Weights of a small image denoising model.
Model: 5.78M parameters, 32-pixel images, arch unet, norm batchnorm, activation silu, widths [48, 96, 144, 192].
Training: soap at rate 0.0019, batches of 64.
Data: trained on photos with spoken descriptions (Open Images, Localized Narratives), 101725 training examples, 22.6 epochs.
Rows from block 6 of a small image denoising model, named by matrix and row number. Rows with one number belong to one channel. Each number is 50 + 12 x the weight over its row's rms, rounded and kept within 0 to 99. All counts start at 0.
After each channel's rows are labels from the 100 images, of 14976, where the channel reaches its highest value: "top examples" is what is common among them. Only what is clearly more common there than usual is listed. The data: photos with spoken descriptions (Open Images, Localized Narratives). In brackets: how many of the 100, against the usual share in percent.
# convs0: first 3x3 conv (model.enc.2.0.convs.0.weight, 144x144x3x3, each kernel summed), inputs 48-95
# convs1: second 3x3 conv (model.enc.2.0.convs.1.weight, 144x144x3x3, transposed, each kernel summed), outputs 48-95

convs0.107:49 52 40 41 81 36 59 52 72 30 53 52 69 46 51 26 57 50 50 48 66 38 57 59 44 52 38 58 35 41 48 52 41 52 52 51 45 31 41 30 75 54 42 43 40 61 21 61
convs1.107:30 49 56 47 30 43 29 33 65 29 45 49 53 42 68 58 52 41 52 32 62 46 48 36 37 50 55 44 44 50 41 52 30 49 55 44 59 50 50 52 31 54 45 47 46 54 52 45
top examples: text has "standing" (46 vs 22.9)

convs0.8:60 69 55 43 30 45 55 58 51 52 73 38 54 16 67 48 46 47 47 58 56 37 39 40 37 45 45 40 66 48 13 45 39 61 50 50 71 43 41 41 49 58 55 73 56 41 48 45
convs1.8:46 48 75 48 52 53 23 51 63 45 47 55 55 55 65 62 54 47 39 44 43 40 53 71 48 61 47 61 49 57 48 54 56 68 56 53 53 59 48 54 47 64 60 62 55 60 53 48
top examples: text has "dark" (27 vs 2.1)

convs0.3:44 41 57 52 45 55 58 78 23 36 50 76 55 48 51 52 46 57 62 47 62 67 50 46 52 46 61 57 73 49 24 51 38 47 38 53 49 47 62 47 50 62 86 59 57 55 55 55
convs1.3:34 55 51 52 61 37 59 44 58 54 36 50 42 50 56 33 46 51 50 29 60 52 52 50 44 65 44 47 34 50 45 69 55 48 41 51 40 52 49 57 51 66 64 28 62 60 45 59
top examples: text has "red" (31 vs 3.6); text has "color" (31 vs 13.3)

convs0.67:59 50 50 80 50 35 13 11 23 58 44 27 55 54 45 40 43 49 53 43 53 74 47 46 59 57 54 50 67 63 36 52 51 54 56 35 62 45 47 47 41 52 79 42 64 56 59 52
convs1.67:60 42 25 49 54 42 53 42 46 83 20 62 46 60 48 29 31 49 25 63 45 67 40 44 57 45 53 55 53 52 42 77 38 34 63 78 57 51 41 35 47 40 49 31 44 55 51 50
top examples: text has "color" (31 vs 13.3); text has "red" (30 vs 3.6)

convs0.2:16 27 47 47 45 48 26 37 46 55 54 69 48 64 27 41 60 37 57 46 47 75 44 53 41 42 51 41 51 70 55 47 47 34 35 42 46 36 44 51 49 44 60 29 74 57 37 52
convs1.2:34 58 53 49 58 50 54 61 45 62 42 45 00 50 63 55 44 61 29 56 52 66 56 27 62 50 40 48 50 65 62 60 47 32 56 71 35 52 49 45 44 59 54 36 38 21 51 53
top examples: text has "color" (32 vs 13.3); text has "red" (26 vs 3.6)

convs0.4:40 34 41 49 68 59 51 34 72 52 30 90 64 48 47 58 61 62 65 59 38 52 35 58 41 32 60 71 69 56 48 43 59 47 43 55 41 58 68 39 61 45 60 26 43 67 40 37
convs1.4:37 48 50 58 40 54 49 54 57 58 41 47 24 58 63 72 36 58 51 42 68 58 60 30 46 59 39 39 46 47 60 47 55 72 53 50 49 48 61 58 47 64 61 50 46 33 49 59
top examples: text has "color" (31 vs 13.3)

convs0.104:35 37 58 50 64 71 64 55 60 55 39 99 51 59 52 64 48 62 66 55 48 58 52 51 53 43 65 64 63 62 24 51 54 29 31 55 38 46 49 44 59 28 53 14 36 55 62 64
convs1.104:56 45 52 50 52 47 46 48 61 47 55 42 50 52 61 29 17 50 41 80 47 30 55 55 58 45 55 58 53 46 49 75 58 61 52 45 50 53 55 56 67 49 63 54 57 56 59 69
top examples: text has "red" (26 vs 3.6)

convs0.113:82 42 62 43 52 42 70 58 46 40 35 70 49 31 40 48 63 66 63 69 36 43 57 44 37 47 60 88 61 55 45 57 61 32 61 62 55 55 44 71 41 27 55 47 21 45 45 50
convs1.113:63 49 46 49 52 47 43 53 33 61 29 40 55 50 59 49 43 47 45 62 68 54 43 41 52 63 48 53 40 53 50 64 52 74 53 50 64 51 44 67 60 56 66 64 42 36 68 29
top examples: text has "red" (25 vs 3.6)

convs0.119:58 56 50 66 29 54 55 44 58 48 51 50 41 88 46 54 48 53 73 39 48 52 49 45 58 45 48 70 61 52 87 32 39 47 50 52 58 59 67 53 50 64 69 45 72 44 73 64
convs1.119:61 46 48 36 65 43 35 53 58 62 49 43 38 62 68 34 47 56 47 42 54 49 52 51 59 66 58 56 60 71 51 54 45 52 49 47 53 45 49 36 47 52 60 49 44 41 52 27
top examples: text has "red" (25 vs 3.6)

convs0.27:31 51 47 36 65 47 69 57 69 38 76 26 41 32 62 48 56 32 43 51 49 37 24 48 51 35 33 48 54 26 41 65 50 35 52 56 54 43 30 36 66 63 41 43 72 61 62 54
convs1.27:56 66 60 47 27 33 53 33 72 50 55 57 68 43 39 63 50 40 45 61 36 38 42 31 30 31 51 60 46 35 46 23 44 70 52 37 55 59 58 47 43 34 44 67 23 35 61 48
top examples: text has "flowers" (25 vs 3.2)

convs0.28:53 59 55 49 46 41 49 26 32 64 51 62 50 49 33 48 64 44 56 51 37 64 69 30 77 59 43 39 58 72 60 57 29 46 57 63 48 50 42 61 44 40 65 45 58 64 76 75
convs1.28:39 64 48 57 42 39 57 62 46 54 53 60 50 71 61 36 26 45 44 70 23 62 43 21 35 41 46 64 49 42 56 43 51 52 44 66 48 59 54 47 60 33 58 70 40 45 62 50
top examples: text has "red" (28 vs 3.6)

convs0.130:36 42 43 53 59 56 47 15 50 67 39 50 39 59 66 69 26 54 55 48 51 61 59 54 51 54 55 70 57 54 66 58 32 36 55 47 57 68 57 48 51 53 46 35 54 49 56 43
convs1.130:75 40 38 36 44 42 53 40 18 67 25 64 52 52 43 28 46 45 32 48 46 61 35 58 45 66 53 38 58 50 33 49 54 55 41 68 38 40 43 49 47 27 48 45 36 32 52 54
top examples: text has "color" (38 vs 13.3); text has "red" (29 vs 3.6)