Weights of a small image denoising model.
Training: soap at rate 0.0019, 35900 steps, batches of 64.
Rows from block 14, named by matrix and row number. Each number is 128 + 32 x the weight over its row's rms, rounded and kept within 0 to 255. All counts start at 0. After the name is the row's rms in percent of the matrix's.
# convs0: first 3x3 conv (model.decb.1.0.convs.0.weight, 96x192x3x3), inputs 168-173, a 3x3 kernel for each
convs0.0 083 [133 141  55 142 142 150 116 122 115 146 135  51  94  97 195 144 174 115  85  88 142 109 122 198 172 106 110 191 109 185 172 125  60 149 128 122 117 161  91 154 146  87 118 166 122 128 122 126 139 163 109 113 124 134]
convs0.1 050 [148 111 111 129 115 135 135 137 123 166 131 106 143 125 139 132 102 123 177 101  99 106 204 125 133 103 136 114 100 104 172 133 147  98  84 117 161 132  92 159 151 119 139  89 117 113 107 161 137 101 124 145 139 144]
convs0.2 095 [109 120 103  91 183 107 188  49 120 149 106 184 148  48  87 159 100 171 128 119  95 146 138 103 116 118 157 104  94 135 120 179 192 132  81 109 126 101 157  86 136  95  99  90 118 125 138 128 137 192 118 121 142 108]
convs0.3 062 [132 146 136 134 139  95 142 113 159 144 136 145 134 127 127 106 117 136 146 142 131 123 128 145 134 123  99 125 140 153  93 111  98 140 160 109 127 126 147 132 144 127 142 114 137 147 110 116 129 123 138 121 121 147]
convs0.4 071 [177  88 108 119 184 128 119 188  76 134  54 144 135 227  43  70 173 128 143 136 137 117 169 141 150  87 130 124 103 151 103 139 119 103 162 109 128  61  67 122 255 145 138 195 161 117  96 129 124 125 155 142 157 113]
convs0.5 107 [ 70 143 144 163 109 114 118 155 171 157 142  97 110 155 145 137 114 122 117 104 148 129  61 136 121 167  84  99 127 134 116 119 134 146 141 153 129  79 118 115 101 143 137 130 108 110  42 116 155 156 109 140 214 146]
convs0.6 113 [105 172 154  90  63  79  70 160 103 118  65 113 137 170 145 106  78 123  92  79 142 142  94  97 143  29 100  77 116 125  64 104 134  71 118 158 146 101 135  88 104  88 162  80 162 104 100 126 158 128 114 113 139 153]
convs0.7 087 [157  81 143 112 161 122  85 112 146 155 194  47  95 251 201 141 151 115 161 144 129 158 126 141 113 153 101 125 128 136  69 113  76 119 130 135 129 138 115  68 221 170 117 165 125 123 151 120  96   0 154  93  97 131]
convs0.8 077 [123 112 136 151 132 139 171 143  83  89  68 255 140  95  38  28 103 192 130  60 129  99 154 121 110 128 127 101 169 150 129 130 120 140  99 170  63  93 152  71 128 135 105 123 131 157 128 119 106 142 158 101 147  83]
convs0.9 107 [ 83 182  98 116 104 104 133 153 162 130 113 189  79 123  74 129 198 150 110 100 175 139 102 137 116 145  94 131 193 148 118  82 157 150 171  93 102 149 113 170 153 154 151 140 126 111 114 114 142 182  92 103 112 172]
convs0.10 086 [121 127 107 100 155 186  44 130 162  32  58 169 191 156  69 105  87 138 133  86  97 136 112 164  94 115 111  94 103 116 175 124 186  81 124 125 103  97 173  91 138 124 132 148 133 148 115 133 131 126 104  69 145 122]
convs0.11 083 [124 130 132 146 184 107 104 144 118 170 207  25  23 147 188 200  98 104 140  63  69 104  92  95 118 123  91 102 155 141  89 173  92 107 156 111 131 122 117 133 133 137 138 117 121 130 124 142 157  54 121 151  86 137]
convs0.12 094 [114 131 115 135 116 175 144 136  98 179 166  78  66  92 195 182  95 136 175  97 129 114 211  76 145  96 200 159 131 156 154 121  89 115 131 153 149 131  96 113 137 100 169 113 140 155 133 111 105 121 143 116 109 124]
convs0.13 063 [138 108 111 136 128 142 106 129 118 148 114 121 129 132 142 105 108 103 161 141 121 110 137 119 112 129 111 131 110 133 128 143 157  85  97 118 146 139 122 138 119 141 147  91 129 116  91 134 140 124 129 141 146 127]
convs0.14 079 [166 137 116 148  82 192 112  73 185  92  72  72 214  98 134 114 149 153  80 135  43 139  78 120  77 141 124 116 177 123  76  99 169  79 152 175 133 102 126 149  64 121 133  76 139 120 124 170 151  78 121 116 110 174]
convs0.15 110 [ 95 180  56 159 121 154 110 101 129 162 150 177 105  58  76 137 134 135 164 108  89  93 211 124 140  64 160  63 140 114 136 154 161 111 149 155 120 104 127 145 120 106 139  95 145 111  99 146 152  91 115 149 136 130]
convs0.16 084 [147 135 127 100 131 112  87 115 137 134  86 189 164 106  55 107 128 136 138 152 134 107 136 116 110  96 106 123 164 146  83 155 110 106  76 130 139 152 121 111 109  80 170  96  87 132 210 106 116 129 140 127  86 131]
convs0.17 093 [ 82 145 162 111 165 115 152 174  82  98 190 198 105 100  56  83 121 152 119 146 131  95  87 111 107 131 103 177 102 152  68  93 123  99 103 190 152 159 114  92 119 143 153  90 116 176 229 122 134  92 146 119  77  99]
convs0.18 094 [ 83  59 129 109 104  91 154 139 161 164 146  79 100  65 206 140  64 108 110 156 112 110 124  52 118  92 106 164  80 189  64 158 154  65  47 162 137 134 128  93  83  70 144 133 112 112 151 117 117 140 117 130 126 135]
convs0.19 079 [122 163 123 175 100 107  89 151 126 150 140 181  81  83 116 101 159 184 159 140 113  70 111 145 139 161 100 138 147 197 128 111 120 104 119  92 121 109  93 118  77 150 164 105  74 153 133 132 169 171 116 141 158  76]
convs0.20 109 [177 177  92 113  17 118 122 161  99 146 141  91 142  90 161 133  87 113 141 125 118 108 146 129 133  83 127  80 182 121 153  97 129  68  70 124 162 130 122 121  46 134 142  93 164 134 159 106 142  59 121 118 143 122]
convs0.21 094 [129  87 158 139 167 138 113 103 123 168 166  78  82 112 194 155 141  70  48 185 104 133  66  79  63 165 126 115 135 108  64 136  95 174  84 183 101 138  77 189 196 168  82  97 108 161 131 119 111 103 125 146 114 153]
convs0.22 084 [113 173 130 117  94 209 121 101 137  93  81 246 167 157  34 112 133 137 103 141 122 103 101 137 164 144 122 145 134 127 128 106 173 131 101 137 125 147 166  61 152 142 168 106 140 109  75 136  92  69 150 140 108 191]
convs0.23 080 [ 64 107  83 206 135 220  80 111 136  94 144  35 122 118 186 129  91 124 130 195  65  71 218  97  43 185  70 186 102 107 224 145 166 102 147 114 112 155 115 115 129 115 146 137 131 101 132  86 149  86  99 162 157 170]
convs0.24 092 [162  95 157 153  73 173 125 132 113 160  50 117 175  76 115 125  98 149 129 118 147 156  87  91 121  78 191 130 152  71 155   0 208  51 196 115 129 128 140 125  30 151 126 140 133 158 103 131 114  97 153 123 131 138]
convs0.25 090 [122 105 137 162 136 117 112 134 126 129 115 139 125 130 128 119 120 125 131 132 130 157 115 122 121 108 108 119 112 116 152 112 140 114 132 109 132 140 159 111 103  99 134 146 139 131 136 137 138 125 103 122 123 123]
convs0.26 131 [110 127 132 150 151 108 109 140 123 114 120 140 141 129 117 135 127 145 121 135 118 134 128 131 133 122 126 126 128 116 142  96 132 124 128 137 129 122 137 122 120 128 141 125 137 127 122 123 129 128 123 130 134 121]
convs0.27 129 [148 206 179 125  50 120 101 116 124 108  44 113 143 255 128 101  97 121  88 125 130  89  91  97 155 100 114 148 152 127  76 151 107  91 108 133 125 120 143 125 136  77 139 134 145 122 167 139 139 149 114 116 118 105]
convs0.28 080 [119 125 133 141 120 123 116 149 104 136 115 127 153 118 150 119 112 133 143 124 155  64 113 151 137 119 113 176 132 114 129 125 149 114 122 115 131 112 112 108 157 131 114 170  92 148  96 123 158 104 145 100 142 162]
convs0.29 104 [102 155  53 198 110 127 115 139 104 148 177 101  11  85 214 149 134 135 122 131 146  99 104 204 140 111 158 155  98 127 169 144 132 203 134  83 130 154 140  82 134 164 123 116 137 145 106 158 112 156 195 107 113 130]
convs0.30 101 [ 79 163 138 141 185 119 112  60 110  78  59 137 165 130  95 152 128 142 137 122 123 128  16 127  91 134  95 125 157  88 131  67 127 136 101 150 137 121 114 154 132  96 127 126  96 134 137 141 128 173 121 127 120 120]
convs0.31 087 [ 98 153 110 113 255  98 145 159 135 177 175  81 109 187 146 138 161 102 129 138 176 117  96 149 145  68 128 140  88 120  77 175  71 149 146 142  87 136 148  94 135  64 158 132  91  93 107 134 121 143 110 119 123 114]
convs0.32 094 [ 96 151 120 161  90 118 137 143 123 114 100 220 124  56  58 118 170 151 153 150 136 112  97 131 119 124  87 158 137  79  87 122 129 151 144 159  89 149 116  88 128  94 167 134 168 137 101  86 168 227 137  91 166 116]
convs0.33 086 [131 102 195 210 102  95 117 152 126 141 118 109 186 163  22 171  93  60 104 156 131 137 158  82 104 146 110  97 197 135 201 103  77 117  95 141 128 123 101 227 138  75 174  69 111 161  99 120 178 202  69 135 122 101]
convs0.34 086 [141  53 149 192 210 178  39  89  88 106 199 110 163  68 112 116 128 132 136  58  74 135 159 163 129  99 127 131  85 121  45 234 165  85 113 134 136  93 153 158 159 126  85 117 130 169  47 104 117 216 124 113  98 118]
convs0.35 100 [100 128  98 151  96 211 117 141  84  64 113 222 117 110 126 153 129 126 124 123 146  81 131  90  81 172 172 137 139 149 168 132 162  99 106 133 109 114 125 100 134 184 105 136 150 161 112 125 128 124 130 104 159 139]
convs0.36 095 [146 156 116 187 165  67  98  97 102  89 114 150  81 181  82 109 130 120 120 197  84 126   7 117 146 137 127 169 118  94 136 104  69 129 162 167 141 133 116 137 108 107 148 139 122 149 136 126 215 102  98 115 138  92]
convs0.37 080 [ 92 108 169 179  88 102 162 111 156  67  69 136 198 190  57 104 113 146  95 124 119 135 208 146 117  91 118 136 130 122 190 146 142  95 116 133 119  98  89 131 132  62 163 201 144 207  65 146 136 137  89 112 159  85]
convs0.38 095 [150 158 131 117 145 125 144 119 110 131 111 115 171  81 152 114  91 146 131 162 118 115  68 175 192  72 145  82 169 139 153 129  67 155 123 128  92 107  99 137 140 129 125 157 109 133  88 126 144 156 130 120 149 120]
convs0.39 093 [149 190 127 137 111 119 175  92 140 122 188 186 128  92 102 128  84 115 126 101 123 113 114 108 118 163 144 135 168 148  82 126 126 142 107 165  90 108 131 124 125 137 121 149 180 112 131 102 178 136  91  82 173 144]
convs0.40 087 [120 100  23 245 151  91 151  77 101  79 155 171  93 124 122 128 151 138 104 131 177  81 127 191 159 135 122 106 191 116 164  82 127 123 183  87  99 110 152 153 137 149 165 125 109 132 107 157 140 156 110  90 170 144]
convs0.41 102 [119 155 177 144 122  90 131 137 115 107 126 104 152 106  89 118 142 126 112 162 128 130 113 128 142 137 133 161 107 155 201  66 122 140 111  71 149 141 132 188 101  76  92 185  85 132  62 136 192 107 104 160 104 129]
convs0.42 097 [104 150 146 103  80  91 137 179 129 168 100 116 115 153 155 122 131 157  93 150  99  92 108 130 125 172 121  99  99 108 120 142 176  97 124 153 142 135 113 132  82 153 117 168 120 119  91 107 150 137 136 118 116 150]
convs0.43 165 [104 154  90 191 114 114  77 111 132 138 119 138 146  89 116 128 110 129 133 172 149 129 125 145  81 180  90 107 140 107  77 129 141  90 136 136 115 158 126 114 128 112 120 122 117 112 167 102 157  52 124 127 149 132]
convs0.44 129 [168  61 117 135 117 168 147  42 161 141 186 125  74  65 132 167 141 105 124 116 107 125 123 123 118 132 104 125 128 142  79 158 124 132 118 150 120  99 150 138 148 153 129 100 142 127  91 130 127 171 104  82 166 106]
convs0.45 096 [171 141 117 151  51 187 127 127 157 106 109 158  92 179  60 149  90 154  63 206 141 104 147 103  90 132 132 108 196  96 177 132  84 121 124 116 104 144 163 146 110 115 156  69 163 173 120 158 111 132 153 121 117 123]
convs0.46 077 [125  86 100 139  93  50 102 156 135 160 103 105 113 124 107 121 137 118  74 141 128 167  87  99 105 209  97 128 166 183 169  28 100  80 123  98 100 134 136 151 218  19 113 155 109 116 180  84 100 185 135  94 142 143]
convs0.47 096 [142 117 160 118 128 147 114 158  84 156  92 136 166 205 110  94 101 100 131 133 147 113  65  92 139 113 139 129 154 158 173 149 164  66  98 120 158 159 145  90  81  89  96 147 119 129 126 135 133 158 119 107 171 117]
convs0.48 175 [148  95 146 107 168 127 131 150 109 100 161 169 112  86  89 129 161 119 140 126  98 107 144 152 119 128 131 176  86 152  89 173 130 146 107 132 121 101 131 122 159 150 123 132 114 147  49 126  88 192 123 106 167 127]
convs0.49 102 [155 101 148 134 121  92 160 150 118 152 111 163 116  77  94 144 133 126 139 125 112 201  36 106 114 117 179 154  83 154 104 156  83 116 153  91 112 124 138 151  84 122 127 135 113  98 161 140 201  69 132 122 130 124]
convs0.50 080 [127 121 115 170 193  79 132 151 107  68 125 182 225 167  97 161 115  90 147 133  98 114  67  40 166 167 140 127 121 137 116 138 128 152  80 152 115 138  78 101 195 101 125 172 117 135 128 152 148 162  89 122 137 109]
convs0.51 076 [132 119 157 138 132 135  98 123 177  70  42 255 168 148   0  30 139 203  76 183 139  61  93  99  98 173 119  69 128 157 113 106 141  48 139 151 152 150 138 134 113 145 118 135 114 128 128 118 143 133 124  82 117  73]
convs0.52 108 [137 123 132 127 131 132 144 123 140 109 123 117 148 136 115 113  99 129 116 113 151 145 114 137 136 141 115 120 132 130 108 125 150 128 141 133 133 106 140 132 154 148 120 111 129 130 128 132 114 120 124 110 136 158]
convs0.53 107 [ 87  91   0 156 172 186 130 118 132 180 236   0  25  96 227 178 173  80 123 147  90 137 134 165  60  94  74 111 122 120 113 202 191  84  77 131 115 160 135  87  67 115 139 145 136 109 124 140 159  81 139 165 156 164]
convs0.54 083 [137 123 188 161 143 129  83  44  69 155  86 158 148  72 116 142 126 122  98 172 138 144  53  81 116  52 124 140 105 110 127 112 142  89  93 137 147 150 119 124 108  76 100  81 107 151 201 101  87 166 137 146  35 142]
convs0.55 081 [203 154  97 180  68 111 162  59 112  58 185 115  88 166  86 185 105 125 143 121 108  93 124 139 126 139 136 133 166 178  76 165 122 168 113 128 148 131  74 134 151 105 188 123  98 168 124 124 102 183 164 136 144  99]
convs0.56 149 [ 98 108 120 128 181 109 172 142 105 123 141 145 133 131  65  99 147 162 125  68 149 139 116 163 148 162  96  97 122  83 189 109 150  98 125 145 116 154 139 122 125 130 110 132  99 139 132 117 149 124 148  98 137  96]
convs0.57 078 [185  36 112 112 178 126 160 120 116  43  43 236 173 162  27  82 155 124 110 155 156 117 152 124 169 113 159 105 190 121 151  88 184 116 126  96  98 127 130 143 105 120 140  76  73  91 125 157 150 168  83  72 161  95]
convs0.58 107 [ 75 138 125 172  69 131  93 150 127 129  85  81 122 142 148 151 115 154 126 189 111 125 162 117  99 120 117  98 155 115  59  79 107 128 155 178 122 158 152  80 102  81 176 110 164 152 150 151 124 129 132 137 112 112]
convs0.59 119 [137 111 140 150  94 141 122  73 134 114 125 180 113  78  72 135 143 134 116 103 103  92  96 167 153 173  95 146 141 135  88 110  99 151 151 119 139 127 123  97  89 138 126 150 119 154 128 142 123  73 125 124  84 144]
convs0.60 080 [179  95 159 114 110  86 215 137 109 146 196 149  76 111 102 157 187  81 142 158  67 154 121 138 168 126  60 140 130 191  61 134 139 143 111  85 152 154 103  46 110 146 150 147 113 122 137 119  80 148 225 118 123  73]
convs0.61 087 [174 100 147 117 128 175 143 175 145 115  49 192 143 117  86 157  96 108 156 144 120 163 188  77 137 141 158 143 148 162 189 117 179  96  58 147 142 150  88 126 164 162 125  76 100 169 180 141  90 153 116 121 141  45]
convs0.62 110 [135 122  88  91 126 142 132 182 147 161 121 148 117 100 140 154  80 139 171 120  65 110  89 109 127  49 190 103 159 137 169 127 150 156 182 107 118 120 111 121  77 113 143 109 108 100 115 143 142 130 117 140 172 119]
convs0.63 177 [141 113 113 138 122 123 147  68 143 121  69 111 191 175 159 114  92 133 128 108 149 117 121 133 109 156 122  86 166 154 120 114 153 129 163 137  90 133 140 134 152 117 125  94 142 101 132 150 135 162 112 115 120 117]
convs0.64 090 [ 17 175 164 129 255 122 155 116 155 135 153 129 138 119  68  81 141 124 121 113 132 120 127 118 124 156 149 100 163 172 146 107 164  93  93 182 103 163 147 112 140 119 109 145 101 110  82 100  65 254 118 148 124 114]
convs0.65 090 [141  89 139 164 136  84 135 118 183 150 173  42 130  98 134 134 107 135 133 148 126 124 113 157 103 129  98 149 153 171  93 165 100 155 137 125 104 110 134 107 104 106 143 103 146 111 166 110 115 148 178  98 146 104]
convs0.66 099 [ 94 158 144 153  81  67 136  77 122 114 168 125 131  15 130 164  71 125 147 118 107 119 118 131 154 113 116 155  75 160 122 121  67 134 132 141 132 104 110  72 110 109 120 114 152 128  71 114 103 131 145 118 151 112]
convs0.67 100 [145 114 163  30 126 214  86 156 157 147  81  48 122 193 151 155 103  80 137 163 106 164 113 136 109 126 120 111 137 161 186  98 101 109 185  96 130 119 112 104 149 151 134 160  95 146 128 142 133 139 133 140 146 132]
convs0.68 083 [ 67 200  89 181  91 216 112  77 138  71 134 229 133  87 120 124  59 145 154 153 118 124 121 149 155 123 164 209 140 120 151 124 165 154 126 133  79 132  84 151 106 147  79 129 160 118 148 130 100 161 120 109  89 146]
convs0.69 114 [128 151 179  71  81  52 176 130 110 104  79 202 147 136  72  82 145 146 113 117 126 149 122 112 129 232  85  88 142 142 160  31 176 111 112 153 126 179 121  82 119 144 136 143 100 122 144 164  77 167 107 159 145  89]
convs0.70 113 [113 106 108 105 158 121 163 161 171 125 130 156 171 128 108 127 123 122  95 121 132 168 122 154 152 121 131 137 104 132 170 109 136 118 135 136 123 117 145 165 139 132 113 142 133 130 131 118  99 139 140 133 130 128]
convs0.71 102 [147  70 110 133 212  86 120 113 117 165 188 116  52 132 133 135 152 105 113 118 119 144 125 139 129 159  62  81 129 173 159 134  82  70 106 118 166 107 157 110 170 113 136 122 125 147 133 113 112 134 136 122 162 131]
convs0.72 084 [109 107 128 128 152 143 125 100 182 103 138 116 158 138 136 115 119 133 135 105 135  93 114 123 138 132 120 190 101 122 131 132 164 116 153  79 135 132 122 144 152 150 126 143 110 140  77 115 123 129 155 106 140 158]
convs0.73 094 [108 104  83 158 141 126  95 238 104  97  93 130 178 110 150  84 162  77 131 153 190 132 210  41 164  98 105  93 104  89 218  95 144 124 175 157  98 146 145 124  97 122 137 150 142 130 119 176 133 107 131  98 134 148]
convs0.74 084 [137  22 135 145 154 116 138 186  93 142  72 193 124 148 125 103  92 125 162 142 129 129  54  99 122  84 145  94 122 193  96 123  92 123 110 122 148  84 154 104 107 123 118 108 121 173 173 115  93 148 114 105  96 137]
convs0.75 097 [125 128 120 131 125 134 131 116 127 141 137 130 130 127 129 118 112 127 125 132 131 129 134 128 123 132 120 123 131 119 146 137 148 103 125 124 131 140 117 130 132 127 128 132 136 126 125 118 121 131 129 127 140 129]
convs0.76 109 [104 120  74 138 121 143 142 118 146 171 124 127  90  84 145 163 120 123 113 109 131 148 150 118 106 137  95 117 119 122 143 148 113 142 179 139 101 144 144 103 230 147 121 161 156 122  59 116  90 191 102  99  92 121]
convs0.77 137 [143  73 131 167 166 112 124 130  92 112 142 206  61  87  84 142 167 147 109 127 121 132 142 128 114 154 116 194  90 118 136 163 168 161 115 128 128  90 144  93 164 165 149  88 156 121 133 102 181 125 127 140 103 137]
convs0.78 080 [149 155  78 117 105 103 127 154  87 163  80 148  60  86 130  96  86  81 113 114 108 113 111 153 102 170 157 126  72 131 167 107  73 159 153 177 124 130  43  89 143 200 145 136  93 115 117 113 155 124  74 171 140 129]
convs0.79 085 [129 124 150 137 110 187  69 131 129 101 140  85  78 107 102  87 140 143 128 110 140 186  55 178  70 220 111 113 110 119  83 127  90 167 162 155 171 101 102 106  95 161 110 173  86 153 119 166 130  90 190  94 156  72]
convs0.80 104 [145 116 136  40  57 178 174 100 127 114 124 162 193  68  61 148 109 167 123 170 129  81  72 115 148 120 146 134 108 107 132 127  88 120  93 131 108 118 106 155 102 106 146 141 121 107  83 183 183 100  80 150 134 163]
convs0.81 076 [ 91  51 112 138 224 158 112 116 114 141 168  20 112  71 173 133  53 117 150 132 101  99 156 154 107 168 147 165 116 135  82 132 150 120 155 121 116 132 142 155 108 115  88 103 182 137 137 139 129 106  76 147 115 128]
convs0.82 069 [116  85 161 163 111 170 122 136 123  88  14 222 203  52  16 119  91 121 141  87 125 101 134 137 163 141  96 136 130 148 111 144 110 179 129  89 125 108 140 115  73  93 138 110 106 159 100 151 113 185  86 148 144  85]
convs0.83 115 [195  92  96  61 157 142 156  88 135  75  46 164 185 131  97  83 118 123 100 153 141 137 106 126 168 153 126 143 155 126 113 113 111 113 115 118 116 102 153 118  96 123 144 102 138 123 130 127 128 136 137  91 136 106]
convs0.84 119 [131 125 169  72 139 120 124 144 116  85  88 130 102 243 111 111 109 159 123 140 113 128 165 146  99 151 110  75 170 165 157 147 134  99 153 148 125 107 150  78 156 137  79 130 141 152 145 143 101 149 131  93 131 111]
convs0.85 106 [122 158  73 101 129 119 185 110 119 124 146 101 139 133 159 103 114 136 132 101 138 163 114 106 142 116 132 110 143 127 148 108 136 139 112 125 144 140 108 124 150 119 115 143 119 143 137 129 112 136 125 120 133 119]
convs0.86 084 [137 164 128 147 184  85 126 230  52 113 124 213 172   0  99 112 113 193 114 142 130 144  61  89 111 139 119 138 143 123  81  86 162 112 145 164 101 127 124 183 144  79 112 159 108 132  97 105 121 255 110  93 122 142]
convs0.87 127 [108 172 128  91  97 134 171 129 102 106 135 203 181  71  67 127 115 182 126  97 131  98 198 157 153 111 145  55 138 162  62 204 157 149  63 147 108  95 168 160 120  77 130 136 131 123 129 137 130 127 133 123 124 136]
convs0.88 109 [144  57 183  77 171 112 132 134 115  91  24 116 175 171  89 117 163 178 121 144  74 128 105  86 109 192 114 188 118 110 126 136 121 113  99  95 126  96 111 138 139  91  96 139 175 139 104 153 137 145 123 149 147 101]
convs0.89 137 [115 117 143 133 138 121 108 127 145 103 127 115 130 163 138 114 122 115 120 118 125 113 128 148 111 116 120 129 129 125 131 112 122 132 127 129 122 133 123 125 112 131 121 138 120 131 130 135 126 117 121 137 129 131]
convs0.90 073 [137 118  80 124 199 179 120 132 121 145 125  92 130 121  94 114 145  65 132 177 163  97 155 100  80  83 137  92 129 184 109 134 162  96 171 141 131 127 187 133 119  52 148 128 120  76 106 160  26 130 191 111 147 156]
convs0.91 114 [ 94 104 108 191 134 170 126 105 131 169 115 105 136  97 140 144 118 116 120 115 140 167 134 107 141 119 143 154 109  57 215 140 111 194 131 113 106 124 112  83 156 154 145 103 124  90 126 152  72 173 192 128 128 128]
convs0.92 094 [ 84 164  89 152 136 148 133 144 105 104  97 115 161 194 117 123  83 103  86 142 107 169  36 168  64 188 129 110 156  98 183 138 114  97 144 122 117 118 151 127 146 128  94 129 121 201  67 170  70 145 108 115 122 121]
convs0.93 107 [164  79 145 117 138 103 130 119 146  95  99 182 161  24 119  94 143 136 139 158 127 105 113 115 126 125 142 175 112 161  74 137 134 145 134 165  93 146 114 143   3 127 108 120 144 128  93 103 125 237 101 108 151 146]
convs0.94 083 [ 77  98 171 152 147 154 155 139  94 140 116 135 102  87 138 137 147 150 116 140 117 146 176 132 140 100 193 139 106 179 162  54 151 122 153 100 136 127 119 129 102 157 123 130 135 112 177 114 149  78 178 101  99 158]
convs0.95 099 [145 192 110 132  96 138 144  70 137 136 118 114  78  93 173 131 134  84 121 142 145 108  84 121 102 211 110 155 129 117 189  56 127 108 133 140 102 118 128 129 125 137 111 177 115 116 125 122 126 163 128 147 121 121]